A small contrastive image-text model, trained from scratch.
Model: encoder norm batchnorm, encoder activation relu, text encoder activation swiglu.
Data: 90422 training examples, 21.8 epochs.
Rows from block 4 of the image encoder of a small contrastive image-text model, named by matrix and row number. Each number is 128 + 32 x the weight over its row's rms, rounded and kept within 0 to 255. All counts start at 0. Numbers have three digits each.
Before each channel's rows are labels from the 100 images, of 14848, where the channel reaches its highest value: "strongest on" is what is common among them. Only what is clearly more common there than usual is listed. The data: photos of plants and fungi (iNaturalist). In brackets: how many of the 100, against the usual share in percent.
# conv: pointwise conv (encoder.blocks.4.conv.weight, 128x128x1x1), inputs 64-127

strongest on: order Asterales (34 vs 11.1); family: Asteraceae (34 vs 10.8)
conv.127:131100139145153148137192108165121145126117094199142172090114149168183145087123122148079143114096116077148075138112077086129140186082143191133153110159138125094185120142143130099173097123076092

strongest on: order Asterales (44 vs 11.1); family: Asteraceae (44 vs 10.8)
conv.98:177113142157117097111146093112056193164121106074128107133067121132167125135106107163186069096131140064114146090129173056141158109135163126128130127084146114132099122160153147083143131092142150

strongest on: class Polypodiopsida (26 vs 4.5); text has "fern" (25 vs 3.2)
conv.10:150164091161106161101185135147115102119089136109176082136099124103078175127171183142184159193097122172185183137132098142107117120173172146209119149140077115095146163106162109129116120124178153

strongest on: order Asterales (30 vs 11.1); family: Asteraceae (30 vs 10.8)
conv.122:107157108167123105106044156119119068148136082127152134114134150109128127113160139083067126115113127178107136096199090178093121143142158134177098104132148132104164137052116128143147146145107095

strongest on: order Asterales (35 vs 11.1); family: Asteraceae (35 vs 10.8)
conv.62:139127116068057085145138082136169116137136067145162141182154206097118073129154090120119142127123110129143107105149121137134065161116126115090139118159162150119183106119102176135135105160096102

strongest on: order Asterales (56 vs 11.1); family: Asteraceae (56 vs 10.8)
conv.71:110136086119137099109118188132123101152147118135072126132132088129118116098175148101169118106083093129123175128074137088097101189106112188099131126080092142170136073161134131181140176114102050

strongest on: class Polypodiopsida (49 vs 4.5); text has "fern" (46 vs 3.2)
conv.19:122127111113155102123171127103119096187118074116107125116125127081112128116149171068074115168095115127239119121151110171141117210125121144112172155174107116131128132093164132141121114135117142

strongest on: order Asterales (49 vs 11.1); family: Asteraceae (48 vs 10.8)
conv.53:130133181148097128064142140130094107103097181105091110091145132130106144136127106068195118077166130146122152142118168111180106123074119163135159109079050076111137139124134124154122103140150057

strongest on: order Asterales (38 vs 11.1); family: Asteraceae (38 vs 10.8)
conv.14:151108154101128204133125099201150111171083133095146117131106117150136109118077067156101090093101091126125137060085091154102097136128073139155077139098138173183100101114123126112169180105132103

strongest on: order Asterales (30 vs 11.1); family: Asteraceae (29 vs 10.8)
conv.4:115108091191128165105174131151166170079169171132130148171099092154073125173160083126121089101120165106129110135121157088069096118124108153131147092128104118118188047105106103105098131115135122

strongest on: order Asterales (35 vs 11.1); family: Asteraceae (33 vs 10.8)
conv.67:129142127119103191146144127129127137109116083160129105105127121138128106141218152121127151067117109048106146092096143070149139138159087125193139087154101115094104085165146158137152141132201098

strongest on: order Asterales (46 vs 11.1); family: Asteraceae (46 vs 10.8)
conv.97:192116124145163085173067086085170125162114129145132113089164156176160163117137122153136107187111147056121109162135105134142078073098122153129139149108103070136087114161193164093171167145126067

strongest on: class Liliopsida (28 vs 9.2)
conv.18:098152130075200118105098072202089121137071105133128138095120107154090130129169135147079091120140145229078121120137182104136142126099128138117111129187141109091087173132121133190116108077137184

strongest on: order Lamiales (30 vs 7.2)
conv.22:155134140135120131116107132099105194126083151137086122123137126176101109112115195105129115124108133139082118123147184138153148130118146175074118138160126179139157174080145187122102088165081132

strongest on: order Asterales (27 vs 11.1); family: Asteraceae (27 vs 10.8)
conv.5:156118141084082131131139099115097135127061105154118093134151118109144113183091093125175131115145062058046093149133119067153152133105174126130106111123150062085103101125103130074076116077078121

strongest on: order Asterales (42 vs 11.1); family: Asteraceae (42 vs 10.8)
conv.120:148076105130076092163080093114120151116146121100134081117150103147078193122070110145102125090160123148143152129115105125095090110110178135118117083173116095096140102089085137109145117116145118

strongest on: order Asterales (30 vs 11.1); family: Asteraceae (27 vs 10.8)
conv.86:164130095116071119103166103163137160144151112061110170162136121154132142095150098152138159105119137125118082130159160191196094169165146133137158100126140189142106100181105220101095137120128086

strongest on: order Asterales (28 vs 11.1)
conv.43:143153074161135142190152116189167133165113143103103131136182135093102116151154161150144087075130157125108098125058107148131108100093175128165187142170112118153106157120144117119136093116135128

strongest on: family: Plantaginaceae (26 vs 2.7); text has "veronica" (25 vs 1.1); text has "speedwell" (25 vs 1.1)
conv.1:142103099145123152114076138092126156074105186116185085144123080156108140122138133147129055134101127112157138130114086147107095154114074197142116126077204096125150124143147119074121087164119162

strongest on: order Asterales (46 vs 11.1); family: Asteraceae (46 vs 10.8)
conv.42:151120116107093210185127133157135078109172129100174107127134154143173219093164117133115105143093132145168107174149076110133209120129181154155115140209119119078118115136138138129181138088105080

strongest on: class Liliopsida (28 vs 9.2)
conv.57:167130104167127114170195186187156090125197118164136140090115123132149065059132105127150144059127099084108069149131146173134108114113165158114099213189126192102112122109118143147107112102103140

strongest on: order Asterales (36 vs 11.1); text has "thistle" (25 vs 1.3)
conv.106:159151091138047135153127066091131108110128147164142119137127163156088177079207115115121132094117219130135127122158118143169093142126160140149152159146174137125112111182105146142039097146111164

strongest on: family: Plantaginaceae (31 vs 2.7); text has "veronica" (31 vs 1.1); text has "speedwell" (31 vs 1.1)
conv.6:104130194097117106135124118089147156119121165123081125125132075217148092069079095148135075094134144116088149154154139146149115159143134202119184112152233114117146090064118111150172151123167114

strongest on: family: Asteraceae (29 vs 10.8); order: Asterales (29 vs 11.1); text has "common" (25 vs 6.3)
conv.104:104103104117185092137093137099138087134144092122128114143113111150137149160091115190092066095146101123111105083167150135080108171114175156151140149149190160098144142141145175122160116118143118

strongest on: order Asterales (31 vs 11.1); family: Asteraceae (31 vs 10.8)
conv.75:124091069133137162143104134119105153083232119123125154143101170121138132091121145141155123116144112086123148127113094105106144141145156165137171083124138119128105086123173174101126116174118087

strongest on: order Asterales (39 vs 11.1); family: Asteraceae (39 vs 10.8)
conv.65:189139075150142159172106090109129126118098137102114103153173158111174088122113178062081050140135154123159161194144167153094147126182137132125188112098134184175136104176208125130139057137146088

strongest on: order Lamiales (28 vs 7.2)
conv.26:165083152164129136111119120136105186163103192158122109091129102110116133170097159116134121109144107143132108134155132155173107105099113192172186077151106139133146128142156100155149138145188073

strongest on: order Asterales (48 vs 11.1); family: Asteraceae (46 vs 10.8)
conv.72:060083101134130112172132126228132145180170155117184145148085167092128112161141114114080087118109119118146129104155143160119092128149119071105144124109139059128117077160155102080106160201141166

strongest on: order Asterales (31 vs 11.1); family: Asteraceae (31 vs 10.8)
conv.125:147109124107100168150166143123159178119117103137083144107139133126101135065135160097131094111139133153144109211080112098118099093148067138060163095135102061211163125185110137081114141129086110