{"model": "contrastive image-text model", "dataset": "photos of plants and fungi (iNaturalist)", "train_examples": 90422, "image_size": 48, "crop_scale_min": 0.5, "horizontal_flip": true, "translate": 0.06, "color_jitter": 0.2, "tokenizer": "word", "vocab_size": 1482, "loss": "sigmoid", "embed_dim": 384, "encoder_arch": "mobilenet_v1", "encoder_norm": "batchnorm", "encoder_activation": "relu", "encoder_depths": [2, 4, 2], "encoder_kernel_size": 5, "encoder_stem": "deep", "encoder_widths": [64, 128, 256], "text_encoder_causal": true, "text_encoder_width": 128, "text_encoder_layers": 8, "text_encoder_norm": "layernorm", "text_encoder_norm_position": "pre", "text_encoder_activation": "swiglu", "text_encoder_mlp_ratio": 2, "text_encoder_head_dim": 64, "text_encoder_fused_qkv": false, "text_encoder_bias": "none", "text_encoder_qk_norm": true, "text_encoder_parallel_block": false, "text_encoder_dropout": 0.05, "text_encoder_inner_norm": false, "text_encoder_positions": "rope", "init": "kaiming_normal", "residual_init": "scaled_by_depth", "optimizer": "muon", "muon_scale": "match_rms_adamw", "learning_rate": 0.0015, "momentum": 0.95, "nesterov": true, "orthogonalizer": "polar_express", "adamw_lr_other_params": 0.0021, "max_grad_norm": 0.5, "max_steps": 7700, "batch_size": 256, "epochs": 21.8, "lr_schedule": "cosine", "final_lr_fraction": 0.01, "warmup_steps": 380, "weight_decay": 0.4, "adamw_weight_decay_other_params": 0.05}
Rows from block 2 of the image encoder of a small contrastive image-text model, named by matrix and row number. Each number is 128 + 32 x the weight over its row's rms, rounded and kept within 0 to 255. All counts start at 0. Numbers have three digits each.
After each channel's rows are labels from the 100 images, of 14848, where the channel reaches its highest value: "top examples" is what is common among them. Only what is clearly more common there than usual is listed. The data: photos of plants and fungi (iNaturalist). In brackets: how many of the 100, against the usual share in percent.
# conv: pointwise conv (encoder.blocks.2.conv.weight, 128x64x1x1), inputs 0-31

conv.112:106145085129085130157104086191155195142172135189083128129122151184092095122115119113136151143109
top examples: order Asterales (62 vs 11.1); family: Asteraceae (62 vs 10.8)

conv.31:162140106110106099137136086178082131193073169238091110099134133099153109109150127153155188173156
top examples: order Asterales (36 vs 11.1); family: Asteraceae (36 vs 10.8)

conv.44:155171140174100123139093091111108094096103130105049141115176082146135188149158122119161088119193
top examples: order Asterales (29 vs 11.1); family: Asteraceae (28 vs 10.8)

conv.13:120137167125115152113091148126182122119137128108118098138170104175148102137066174201141104129131
top examples: order Asterales (27 vs 11.1); family: Asteraceae (27 vs 10.8)

conv.20:150099040147078099127171109122117131130106113150084161117108098070120126093147063110128162062173
top examples: class Liliopsida (29 vs 9.2)

conv.111:093110121127123111091096143073116129141123129104103134181181138137144221149161151147115101123180
top examples: order Asterales (30 vs 11.1); family: Asteraceae (30 vs 10.8)

conv.87:119150095106146150195100105095103189122127155095128166128155183199204153157169127131112134146101
top examples: order Asterales (48 vs 11.1); family: Asteraceae (48 vs 10.8)

conv.93:127067129095104119088190066216121148113101132100122100125141111153104127165117071121139149124103
top examples: order Asterales (49 vs 11.1); family: Asteraceae (49 vs 10.8)

conv.6:095090091145126104099130120102067163109122109170088181179085172124172192083150108140132148132119
top examples: order Lamiales (39 vs 7.2); text has "veronica" (25 vs 1.1); text has "speedwell" (25 vs 1.1)

conv.63:095106118062129135178139096095209160120109120131093132118225148135166097154131107110125182178138
top examples: order Asterales (40 vs 11.1); family: Asteraceae (40 vs 10.8)

conv.106:120122093107111125120143115178064151109083094141069100129093139175147137141071128187078093170111
top examples: order Asterales (53 vs 11.1); family: Asteraceae (53 vs 10.8)

conv.110:130096117098157120141169117122096215120089119140106121110076113168105109108145175171130175124117
top examples: order Asterales (31 vs 11.1); family: Asteraceae (31 vs 10.8)

conv.75:200086106111099145075123110150099200120147135103169144122140243131138112106102159148109105126128
top examples: order Asterales (50 vs 11.1); family: Asteraceae (48 vs 10.8)

conv.85:103145140078113133147087184116118113089110150097095117114151105160152115095145126130128034104142
top examples: order Lamiales (32 vs 7.2)

conv.107:116129133079097120138137121147119179144099128158114137075119173198095111138105170167131140106108
top examples: order Asterales (65 vs 11.1); family: Asteraceae (65 vs 10.8)

conv.60:154061140164190098147143065181111136175103119174077135106179085139121126146146078136135130099146
top examples: order Asterales (61 vs 11.1); family: Asteraceae (61 vs 10.8)

conv.94:138139155143113154142120116124102125143080103126124161114163113222159143087203198106143142136189
top examples: order Asterales (57 vs 11.1); family: Asteraceae (57 vs 10.8)

conv.7:184085095076121118119078108127159169136130149169199134145095083247154138103133163062124138087121
top examples: order Asterales (53 vs 11.1); family: Asteraceae (51 vs 10.8)

conv.73:125101091068105145082116175110144177108146153124138132132114148150094119126138126129083070113120
top examples: order Lamiales (33 vs 7.2)

conv.4:129133144133082107088091065153103103101107105135071080168183089181130075102109145106087129169178
top examples: order Asterales (46 vs 11.1); family: Asteraceae (46 vs 10.8)

conv.55:136105137057093095141129101168083217145134143119114133152078094107121190088136101082143112161190
top examples: order Lamiales (28 vs 7.2)

conv.79:193109149076141135118066097116123146088124131154164152107190139217096121128124152106125132113169
top examples: order Asterales (51 vs 11.1); family: Asteraceae (51 vs 10.8)

conv.77:127124121088129127124099096191142123123096158101098113111134114241115133107176155153100129134105
top examples: order Asterales (62 vs 11.1); family: Asteraceae (62 vs 10.8)

conv.65:124084166097124156179180112082113151099162130120099130135179116114075096157194140105177142132162
top examples: order Asterales (35 vs 11.1); family: Asteraceae (35 vs 10.8)

conv.48:122152090124119113196155131110124176106187101175125111150156124128077125149122202110120141142155
top examples: order Asterales (40 vs 11.1); family: Asteraceae (40 vs 10.8)

conv.78:174108104075130115176163154113118161158117140152099139104123128141103120117201114123129115140138
top examples: order Asterales (43 vs 11.1); family: Asteraceae (40 vs 10.8)

conv.3:160120161143084147134120109128119102126135089122155145111163060096177136116126079117121099152140
top examples: order Ranunculales (28 vs 4.1)

conv.10:133138115109191118181133112085138132132157101098104165122138079131128108136117119110109123163161
top examples: class Liliopsida (26 vs 9.2)

conv.23:246145109127131139155068127129111133147114085158108118120143160145109136108166117172143166157131
top examples: order Asterales (51 vs 11.1); family: Asteraceae (51 vs 10.8)

conv.25:154065166093088102061119121152118102135132118141075169109114178192157093143130104143095086139161
top examples: order Asterales (58 vs 11.1); family: Asteraceae (58 vs 10.8)

conv.96:090122141120076174089128173110097117147145095210145162152137134155122149081098138162110123100152
top examples: order Asterales (34 vs 11.1); family: Asteraceae (34 vs 10.8)

conv.105:134181096160110116152156137133101167113111125121112062093123127186087170168098115139157124093105
top examples: order Asterales (56 vs 11.1); family: Asteraceae (56 vs 10.8)

conv.91:193082092084079115137109124094117152168072154106079173155123148179102142099099112116121119126154
top examples: order Asterales (53 vs 11.1); family: Asteraceae (53 vs 10.8)

conv.46:142110135139137120140138069164113174140070187126131090169150110108159108095117109123132055121079
top examples: order Asterales (38 vs 11.1); family: Asteraceae (37 vs 10.8)

conv.80:179140163181091211092057137114131066136138199119107109088188138123132087135106149139161083101117
top examples: order Asterales (27 vs 11.1)

conv.54:141152104113149134146130149104142156150126156176157144155057089228092149099115110164129102158155
top examples: order Asterales (42 vs 11.1); family: Asteraceae (39 vs 10.8)

conv.9:139137101109122091132121166121140188144151101139131149145195107206118124100152130084108150129120
top examples: order Asterales (57 vs 11.1); family: Asteraceae (57 vs 10.8)

conv.42:086148097093123109162087117185136090101136142077130110175093143175048152130104113137150124077068
top examples: order Asterales (57 vs 11.1); family: Asteraceae (55 vs 10.8)

conv.64:104124111139116194113160136097123105141125116183136120162132158134122145099123115113059122218158
top examples: class Liliopsida (27 vs 9.2)

conv.98:158129095183101118144162205152129143117131113190148117118193177096096106085100104138151191130188
top examples: order Asterales (36 vs 11.1); family: Asteraceae (34 vs 10.8)

conv.59:161134081148094175161087119212114171146099075154098107114117186150113138155093096188158161156181
top examples: order Asterales (52 vs 11.1); family: Asteraceae (52 vs 10.8)

conv.92:103133146162095100187069081171120136086126129152067128143099116236138111116147151111153070137113
top examples: order Asterales (56 vs 11.1); family: Asteraceae (56 vs 10.8)