{
  "encoder_arch": "mobilenet_v1",
  "model": "contrastive image-text model",
  "dataset": "photos of plants and fungi (iNaturalist)",
  "train_examples": 90422,
  "image_size": 48,
  "crop_scale_min": 0.5,
  "horizontal_flip": true,
  "translate": 0.06,
  "color_jitter": 0.2,
  "tokenizer": "word",
  "vocab_size": 1482,
  "loss": "sigmoid",
  "embed_dim": 384,
  "encoder_norm": "batchnorm",
  "encoder_activation": "relu",
  "encoder_depths": [2, 4, 2],
  "encoder_kernel_size": 5,
  "encoder_stem": "deep",
  "encoder_widths": [64, 128, 256],
  "text_encoder_causal": true,
  "text_encoder_width": 128,
  "text_encoder_layers": 8,
  "text_encoder_norm": "layernorm",
  "text_encoder_norm_position": "pre",
  "text_encoder_activation": "swiglu",
  "text_encoder_mlp_ratio": 2,
  "text_encoder_head_dim": 64,
  "text_encoder_fused_qkv": false,
  "text_encoder_bias": "none",
  "text_encoder_qk_norm": true,
  "text_encoder_parallel_block": false,
  "text_encoder_dropout": 0.05,
  "text_encoder_inner_norm": false,
  "text_encoder_positions": "rope",
  "init": "kaiming_normal",
  "residual_init": "scaled_by_depth",
  "optimizer": "muon",
  "muon_scale": "match_rms_adamw",
  "learning_rate": 0.0015,
  "momentum": 0.95,
  "nesterov": true,
  "orthogonalizer": "polar_express",
  "adamw_lr_other_params": 0.0021,
  "max_grad_norm": 0.5,
  "max_steps": 7700,
  "batch_size": 256,
  "epochs": 21.8,
  "lr_schedule": "cosine",
  "final_lr_fraction": 0.01,
  "warmup_steps": 380,
  "weight_decay": 0.4,
  "adamw_weight_decay_other_params": 0.05
}
Rows from block 4 of the image encoder of a small contrastive image-text model, named by matrix and row number. Each number is 128 + 32 x the weight over its row's rms, rounded and kept within 0 to 255. All counts start at 0.
Before each channel's rows are labels from the 100 images, of 14848, where the channel reaches its highest value: "peak at" is the part of the image that holds the peak; "strongest on" is what is common among them. Only what is clearly more common there than usual is listed. The data: photos of plants and fungi (iNaturalist). In brackets: how many of the 100, against the usual share in percent.
# conv: pointwise conv (encoder.blocks.4.conv.weight, 128x128x1x1), inputs 64-127

peak at: centre (39 vs 11.1)
strongest on: order Asterales (42 vs 11.1); family: Asteraceae (42 vs 10.8)
conv.92 [129 128 143 160  79  48 154  99 126 152  80 153 128 169 124 119 106 110 104 188 121 119 163 137 181  92 166 103 148 147 154  77 133 131 132  78 152 116 123 102 119 134  84 146 159 104 139 122 223 100 138 218  95 118 141  90 100  93 114 145 168 109 104 145]

peak at: centre (49 vs 11.1)
strongest on: order Asterales (51 vs 11.1); family: Asteraceae (51 vs 10.8)
conv.117 [175 122  87  75  61 162 110 116 127 161 101 120  99 114 153 124 126 194 100  93  92 169 169 108 141  94 102 132  46 110  83 159 119 120 140 132 161 123 127 144 120 140 140  84 130 193 137 159 114 147 106 133 109 112 127 135 132 140 128 164  77 137  99 168]

peak at: centre (44 vs 11.1)
strongest on: order Asterales (39 vs 11.1); family: Asteraceae (39 vs 10.8)
conv.111 [206  77 171  83  87 122 144  95 125 164 126 158 143 143 114 116 128  77  88 138 198 129 109 131 160 111 146 105 139 121 135 146 149 146  83 137 125  72 181 152 107 114 165  98 106 115 138 134 121 100 106 180 113 131  95 154 117  94  84 214 174 196  97  98]

peak at: centre (42 vs 11.1)
strongest on: order Asterales (40 vs 11.1); family: Asteraceae (38 vs 10.8)
conv.49 [ 89  89 121 113 130 147 132 156 134 133 144 184 155 109 106 175 178 176 166  86 102 185 123  81 106 139 119 104 130 108  78 118 119 117 142 148 126 135 154  91 102 141  56 146 152 180 158 142 148 155 147 120 123 157 116 116 141  56 157 179  94 185 132 120]

peak at: centre (36 vs 11.1)
strongest on: order Lamiales (28 vs 7.2)
conv.33 [123 132 127 129  89 122  88 134 133  88 165 153 124  64 224 136 181 183 114 154 129 118 134 119 116 154 134 147  70 120  97 126  70  94 116  91 140 178  93  52 102 118 146 171 123 120 112 175 104 136 128 202 116 103 117 149  72  77  98 157 177 110 151 144]

peak at: centre (41 vs 11.1)
strongest on: order Asterales (36 vs 11.1); family: Asteraceae (36 vs 10.8)
conv.0 [189 104 108  95 155  92  66  81  66 149 103 130  99 141 116  80 128  63 115 106  59  90 105 130  89 108 106 141 191 112  86 142 118 143 170 152 161 106 179 121  74  87 145  82 200 104 148  86 145 127 121 161 116 114 160 120 126  90 167 221 123 126  84 112]

peak at: centre (36 vs 11.1)
strongest on: order Asterales (52 vs 11.1); family: Asteraceae (51 vs 10.8)
conv.123 [138 141 133  65 162  97 110 142 135 155 147 141 151 111 113 113  95 135 116 154 142 123  89 123 116 134  86 138 138  85 109 169 152 159 152 106 102  87 111  79 147 176 120 115  19 158 121 141 131 126 131 110 164 100 128 138 139 107  69 111  78 126 116 153]

peak at: top centre (51 vs 11.1)
strongest on: order Pinales (28 vs 2.9); class Pinopsida (28 vs 2.9)
conv.8 [120 137 171 119 139 215 102 115 102 141  62  87 141 167 105 173  89 176  89 127 101 120 116 108 160 156 109 131 121 148  87  87 106 132 139 131 165 159 148 175  82 150 118 141 122 115 183 111 115 170 120 117 147  96  68 128 131  93 118 114  91 183 154 111]

peak at: centre (43 vs 11.1)
strongest on: order: Asterales (31 vs 11.1); order Lamiales (27 vs 7.2)
conv.52 [146  79 151 182  96 163  98 111 102 121 138 176 124  75 153 121 161  66 142 155 138 146 140  97 186 125 143 117 159 104 140 100 147  58 117 130  99 164 182  94 109 147 124 141 126 162 152 139  89 117 158 106  29 115 138 158 137 141 108 137 115 191 182 141]

peak at: bottom centre (33 vs 11.1)
strongest on: class Polypodiopsida (28 vs 4.5)
conv.44 [ 94 161  29 127 171 130  90 106  82  90 157 121  79 112 101 123 128 122 122 116 144  85  95 130 121 133 138 149 104  99 100  99 129  46 121  79 158 124 116 156 116 134 166 197 148 110 137 119 169 154 129 135 119 147 130 152 100 124 165 117 141 119 162 225]

peak at: centre (32 vs 11.1)
strongest on: order Asterales (31 vs 11.1); family: Asteraceae (30 vs 10.8)
conv.110 [129  64  91  90 142 155  73 102  69 209 146 137  81 100 106 130  88 143 138 109 125 111  97 144 126 189 130 188 149 135 146  98  79 100 158 133  96  92 111 142 107  57 112 123 106 157 121 161 180 114 173 177 105 118 156 175 104 180 123 135  98  77 135 138]

peak at: centre (43 vs 11.1)
strongest on: order Asterales (38 vs 11.1); family: Asteraceae (37 vs 10.8)
conv.35 [122 159 164 126 117 108 116 115 132 142 167 150  95 118 150  87  92 189 152 110  99  64 154 100 124 121 113 123 125 195 138 118  64 115 115 146 134 127 129 180 170 133 160 156 111 210 158 132  95 102 170  76 135 153 131 163 105  97 133 184 106 130  80 155]

peak at: middle right (27 vs 11.1)
strongest on: class Liliopsida (26 vs 9.2)
conv.9 [ 85 110 158 132 168  80  50 133 118 151 111  78 151  84  64 134 140 160  75 116 135 129 155 104 114 106 109 147 109 118 175 126 162 145 133  79 155 183 101 130 158 104 128 144 137 111 116 113 120 168 121 177 108 118 162 130  73 134 142 114 161 116  88 115]