{
  "encoder_arch": "mobilenet_v1",
  "model": "contrastive image-text model",
  "dataset": "photos of plants and fungi (iNaturalist)",
  "train_examples": 90422,
  "image_size": 48,
  "crop_scale_min": 0.5,
  "horizontal_flip": true,
  "translate": 0.06,
  "color_jitter": 0.2,
  "tokenizer": "word",
  "vocab_size": 1482,
  "loss": "sigmoid",
  "embed_dim": 384,
  "encoder_norm": "batchnorm",
  "encoder_activation": "relu",
  "encoder_depths": [2, 4, 2],
  "encoder_kernel_size": 5,
  "encoder_stem": "deep",
  "encoder_widths": [64, 128, 256],
  "text_encoder_causal": true,
  "text_encoder_width": 128,
  "text_encoder_layers": 8,
  "text_encoder_norm": "layernorm",
  "text_encoder_norm_position": "pre",
  "text_encoder_activation": "swiglu",
  "text_encoder_mlp_ratio": 2,
  "text_encoder_head_dim": 64,
  "text_encoder_fused_qkv": false,
  "text_encoder_bias": "none",
  "text_encoder_qk_norm": true,
  "text_encoder_parallel_block": false,
  "text_encoder_dropout": 0.05,
  "text_encoder_inner_norm": false,
  "text_encoder_positions": "rope",
  "init": "kaiming_normal",
  "residual_init": "scaled_by_depth",
  "optimizer": "muon",
  "muon_scale": "match_rms_adamw",
  "learning_rate": 0.0015,
  "momentum": 0.95,
  "nesterov": true,
  "orthogonalizer": "polar_express",
  "adamw_lr_other_params": 0.0021,
  "max_grad_norm": 0.5,
  "max_steps": 7700,
  "batch_size": 256,
  "epochs": 21.8,
  "lr_schedule": "cosine",
  "final_lr_fraction": 0.01,
  "warmup_steps": 380,
  "weight_decay": 0.4,
  "adamw_weight_decay_other_params": 0.05
}
Rows from block 2 of the image encoder of a small contrastive image-text model, named by matrix and row number. Each number is 128 + 24 x the weight over its row's rms, rounded and kept within 0 to 255. All counts start at 0. Numbers have three digits each.
After each channel's rows are labels from the 100 images, of 14848, where the channel reaches its highest value: "colour at peak" is the nearest of a few named colours to the mean colour under the peak. Only what is clearly more common there than usual is listed. The data: photos of plants and fungi (iNaturalist).
# conv: pointwise conv (encoder.blocks.2.conv.weight, 128x64x1x1), inputs 32-63

conv.102:094090126106113123163105134151160107105096105104099146067120168137094118125124113119111123140140
colour at peak: orange

conv.96:071085111147128086158140128131125120162098093125088136129106132134129086132130112134138111190132
colour at peak: yellow

conv.21:122140090155159126081086147088114131167100115101129118167136088116155134131101122120110115119115
colour at peak: red

conv.48:135099143113185088125092099127124089156102144100151111142164153117097163135087125119152116142112
colour at peak: yellow; orange

conv.98:124113106135140133149097084121139118136133119101118130148177137143084114119127087092105142134122
colour at peak: pink; yellow

conv.20:147140131116124143135155109156098109148146144117167093122159123129171115106114140089148142159104
colour at peak: green

conv.106:122151104118105155124118140124125091115113125116149147188096163123126127108103172110158115094153
colour at peak: yellow

conv.101:114150144128130152102125152137105102149140134116131149167161111121112095112185134139146133077093
colour at peak: pink

conv.63:163135141162144116112118126153131124149155140122132124104156151114094169127140126146111085127088
colour at peak: orange; yellow

conv.58:117114130189112109145095140135164084133106153146150133127122176119087141125113148144114098114146
colour at peak: pink; purple

conv.44:136143117087070100111119148130117133115097162136142157143133110140130134116082119127109168157141
colour at peak: yellow

conv.99:082108114150117139140166160118107144117153121091181113111122160148113134097133123114143143086103
colour at peak: red

conv.45:115115115130145128146103118139086083141108137104140136130144152141083152168166139144128083126140
colour at peak: pink

conv.85:108139147168100107139101140098192148122061153116146104113141108126149094131156120126102114119100
colour at peak: grey

conv.70:129130125130150113107103102136112097144091124149084112156153098127111114145122152124119137142133
colour at peak: green

conv.79:075115126119117131125100119123143098113109099162162134108183136091112164117141145102127135099111
colour at peak: orange; yellow

conv.112:119101174111095154110127096178112110122103132146094145183145124163121133139123130158142154141129
colour at peak: yellow; pink

conv.50:147147136104136116173131169168128156094092134141164165135117155137107139117101132164110131180149
colour at peak: cyan

conv.108:110135135125173115108156112110192153161098153137140128105135114110138137136132150142115106111128
colour at peak: purple

conv.71:090113136148167155136130118158124133079114101097129145127107161141148077121114132179133138144123
colour at peak: red

conv.90:146104140143182104084091121133152143094176104112115141151110131105136115096071112136137138143127
colour at peak: pink

conv.110:105110137126119122128133170121080127149124127127125130104110129108112140120232097126106149111109
colour at peak: pink

conv.5:112128134115125114148104127117137126190155124099128107091156121147120118110124090113180198131125
colour at peak: green

conv.33:133122135115109123171130188158107143067155153154108155102141166157174139148112131132114115112134
colour at peak: cyan

conv.4:115152135107127117097124120128152127120141096135106162107096155141077136165147137122116141164099
colour at peak: yellow

conv.62:151125139104202137118120079123110111146168110121162140094159129096114178110155151117108092118155
colour at peak: red

conv.93:162084128134099143132148111100132098145116156154130106195132130117124109087090117097124126136122
colour at peak: yellow

conv.65:088133138130138160136098100099151125149125089090144126184110137111126172120112103112133117140090
colour at peak: yellow

conv.9:132072114140118142147110130135119154210117139132114131168106103107149126115093133158087142127175
colour at peak: yellow

conv.80:126104145116136122110084121120084115110126114161138131161156124157133128119113111120107127108098
colour at peak: yellow; orange

conv.28:147100086104166132115149095134124100104106141119138122096123110198121141124120174143118136126124
colour at peak: purple; pink

conv.121:082108171101181139121144124131134125132138145135124121124129076150138122122139117157129111101119
colour at peak: purple

conv.117:133129139156087123142155092100156060134162134137120152085159143155139103119175107115112136094137
colour at peak: pink

conv.78:118107134115100153108095107144096106170185127147105201118148082098138146081149143136135141138129
colour at peak: pink

conv.25:107126149099120108116194133114166088135140129113129119125168133134137122124138158085173128112124
colour at peak: yellow; orange

conv.111:103145162149136100162134109141113082162126126137102163193119100137152076135137114131115137149123
colour at peak: yellow

conv.114:135126147140107108147100127117137082125118129147172168120080081110168134099134081129149111110108
colour at peak: orange

conv.37:090134121126154105111149130138126125104109093112121125112109117127131179137085181090103105133123
colour at peak: orange

conv.73:128129094135129129151120200120214168146131135085161115145107127135127134129140090105108130116105
colour at peak: grey

conv.83:093141101111140149171104098148113113141096112147131126174125117103124113126141133132120106112072
colour at peak: yellow

conv.94:116120124106078102102136106122150092119113168120149129145135151165129168168145107130127130109100
colour at peak: yellow; orange

conv.61:154130116131126148147117105094100127111128122117116109132131163132103183130131164146094147126118
colour at peak: green

conv.27:127118094146137132138141112126164087078137093132103139087167148127120083125124129107123115085140
colour at peak: white

conv.105:090087122143130108145165149125119095128115168161106100123146149149126101175181122143108148084137
colour at peak: pink

conv.82:136144120138107130149127146110150103077095140075120147107119165139115112133093165160109118125077
colour at peak: grey

conv.122:102143179113155145094136091106093094093120107123098153109124139137182133128111113123093151105107
colour at peak: orange; yellow

conv.72:108152153133093147074110142136163114158126141131100157128137132107153125115112118157122162125156
colour at peak: purple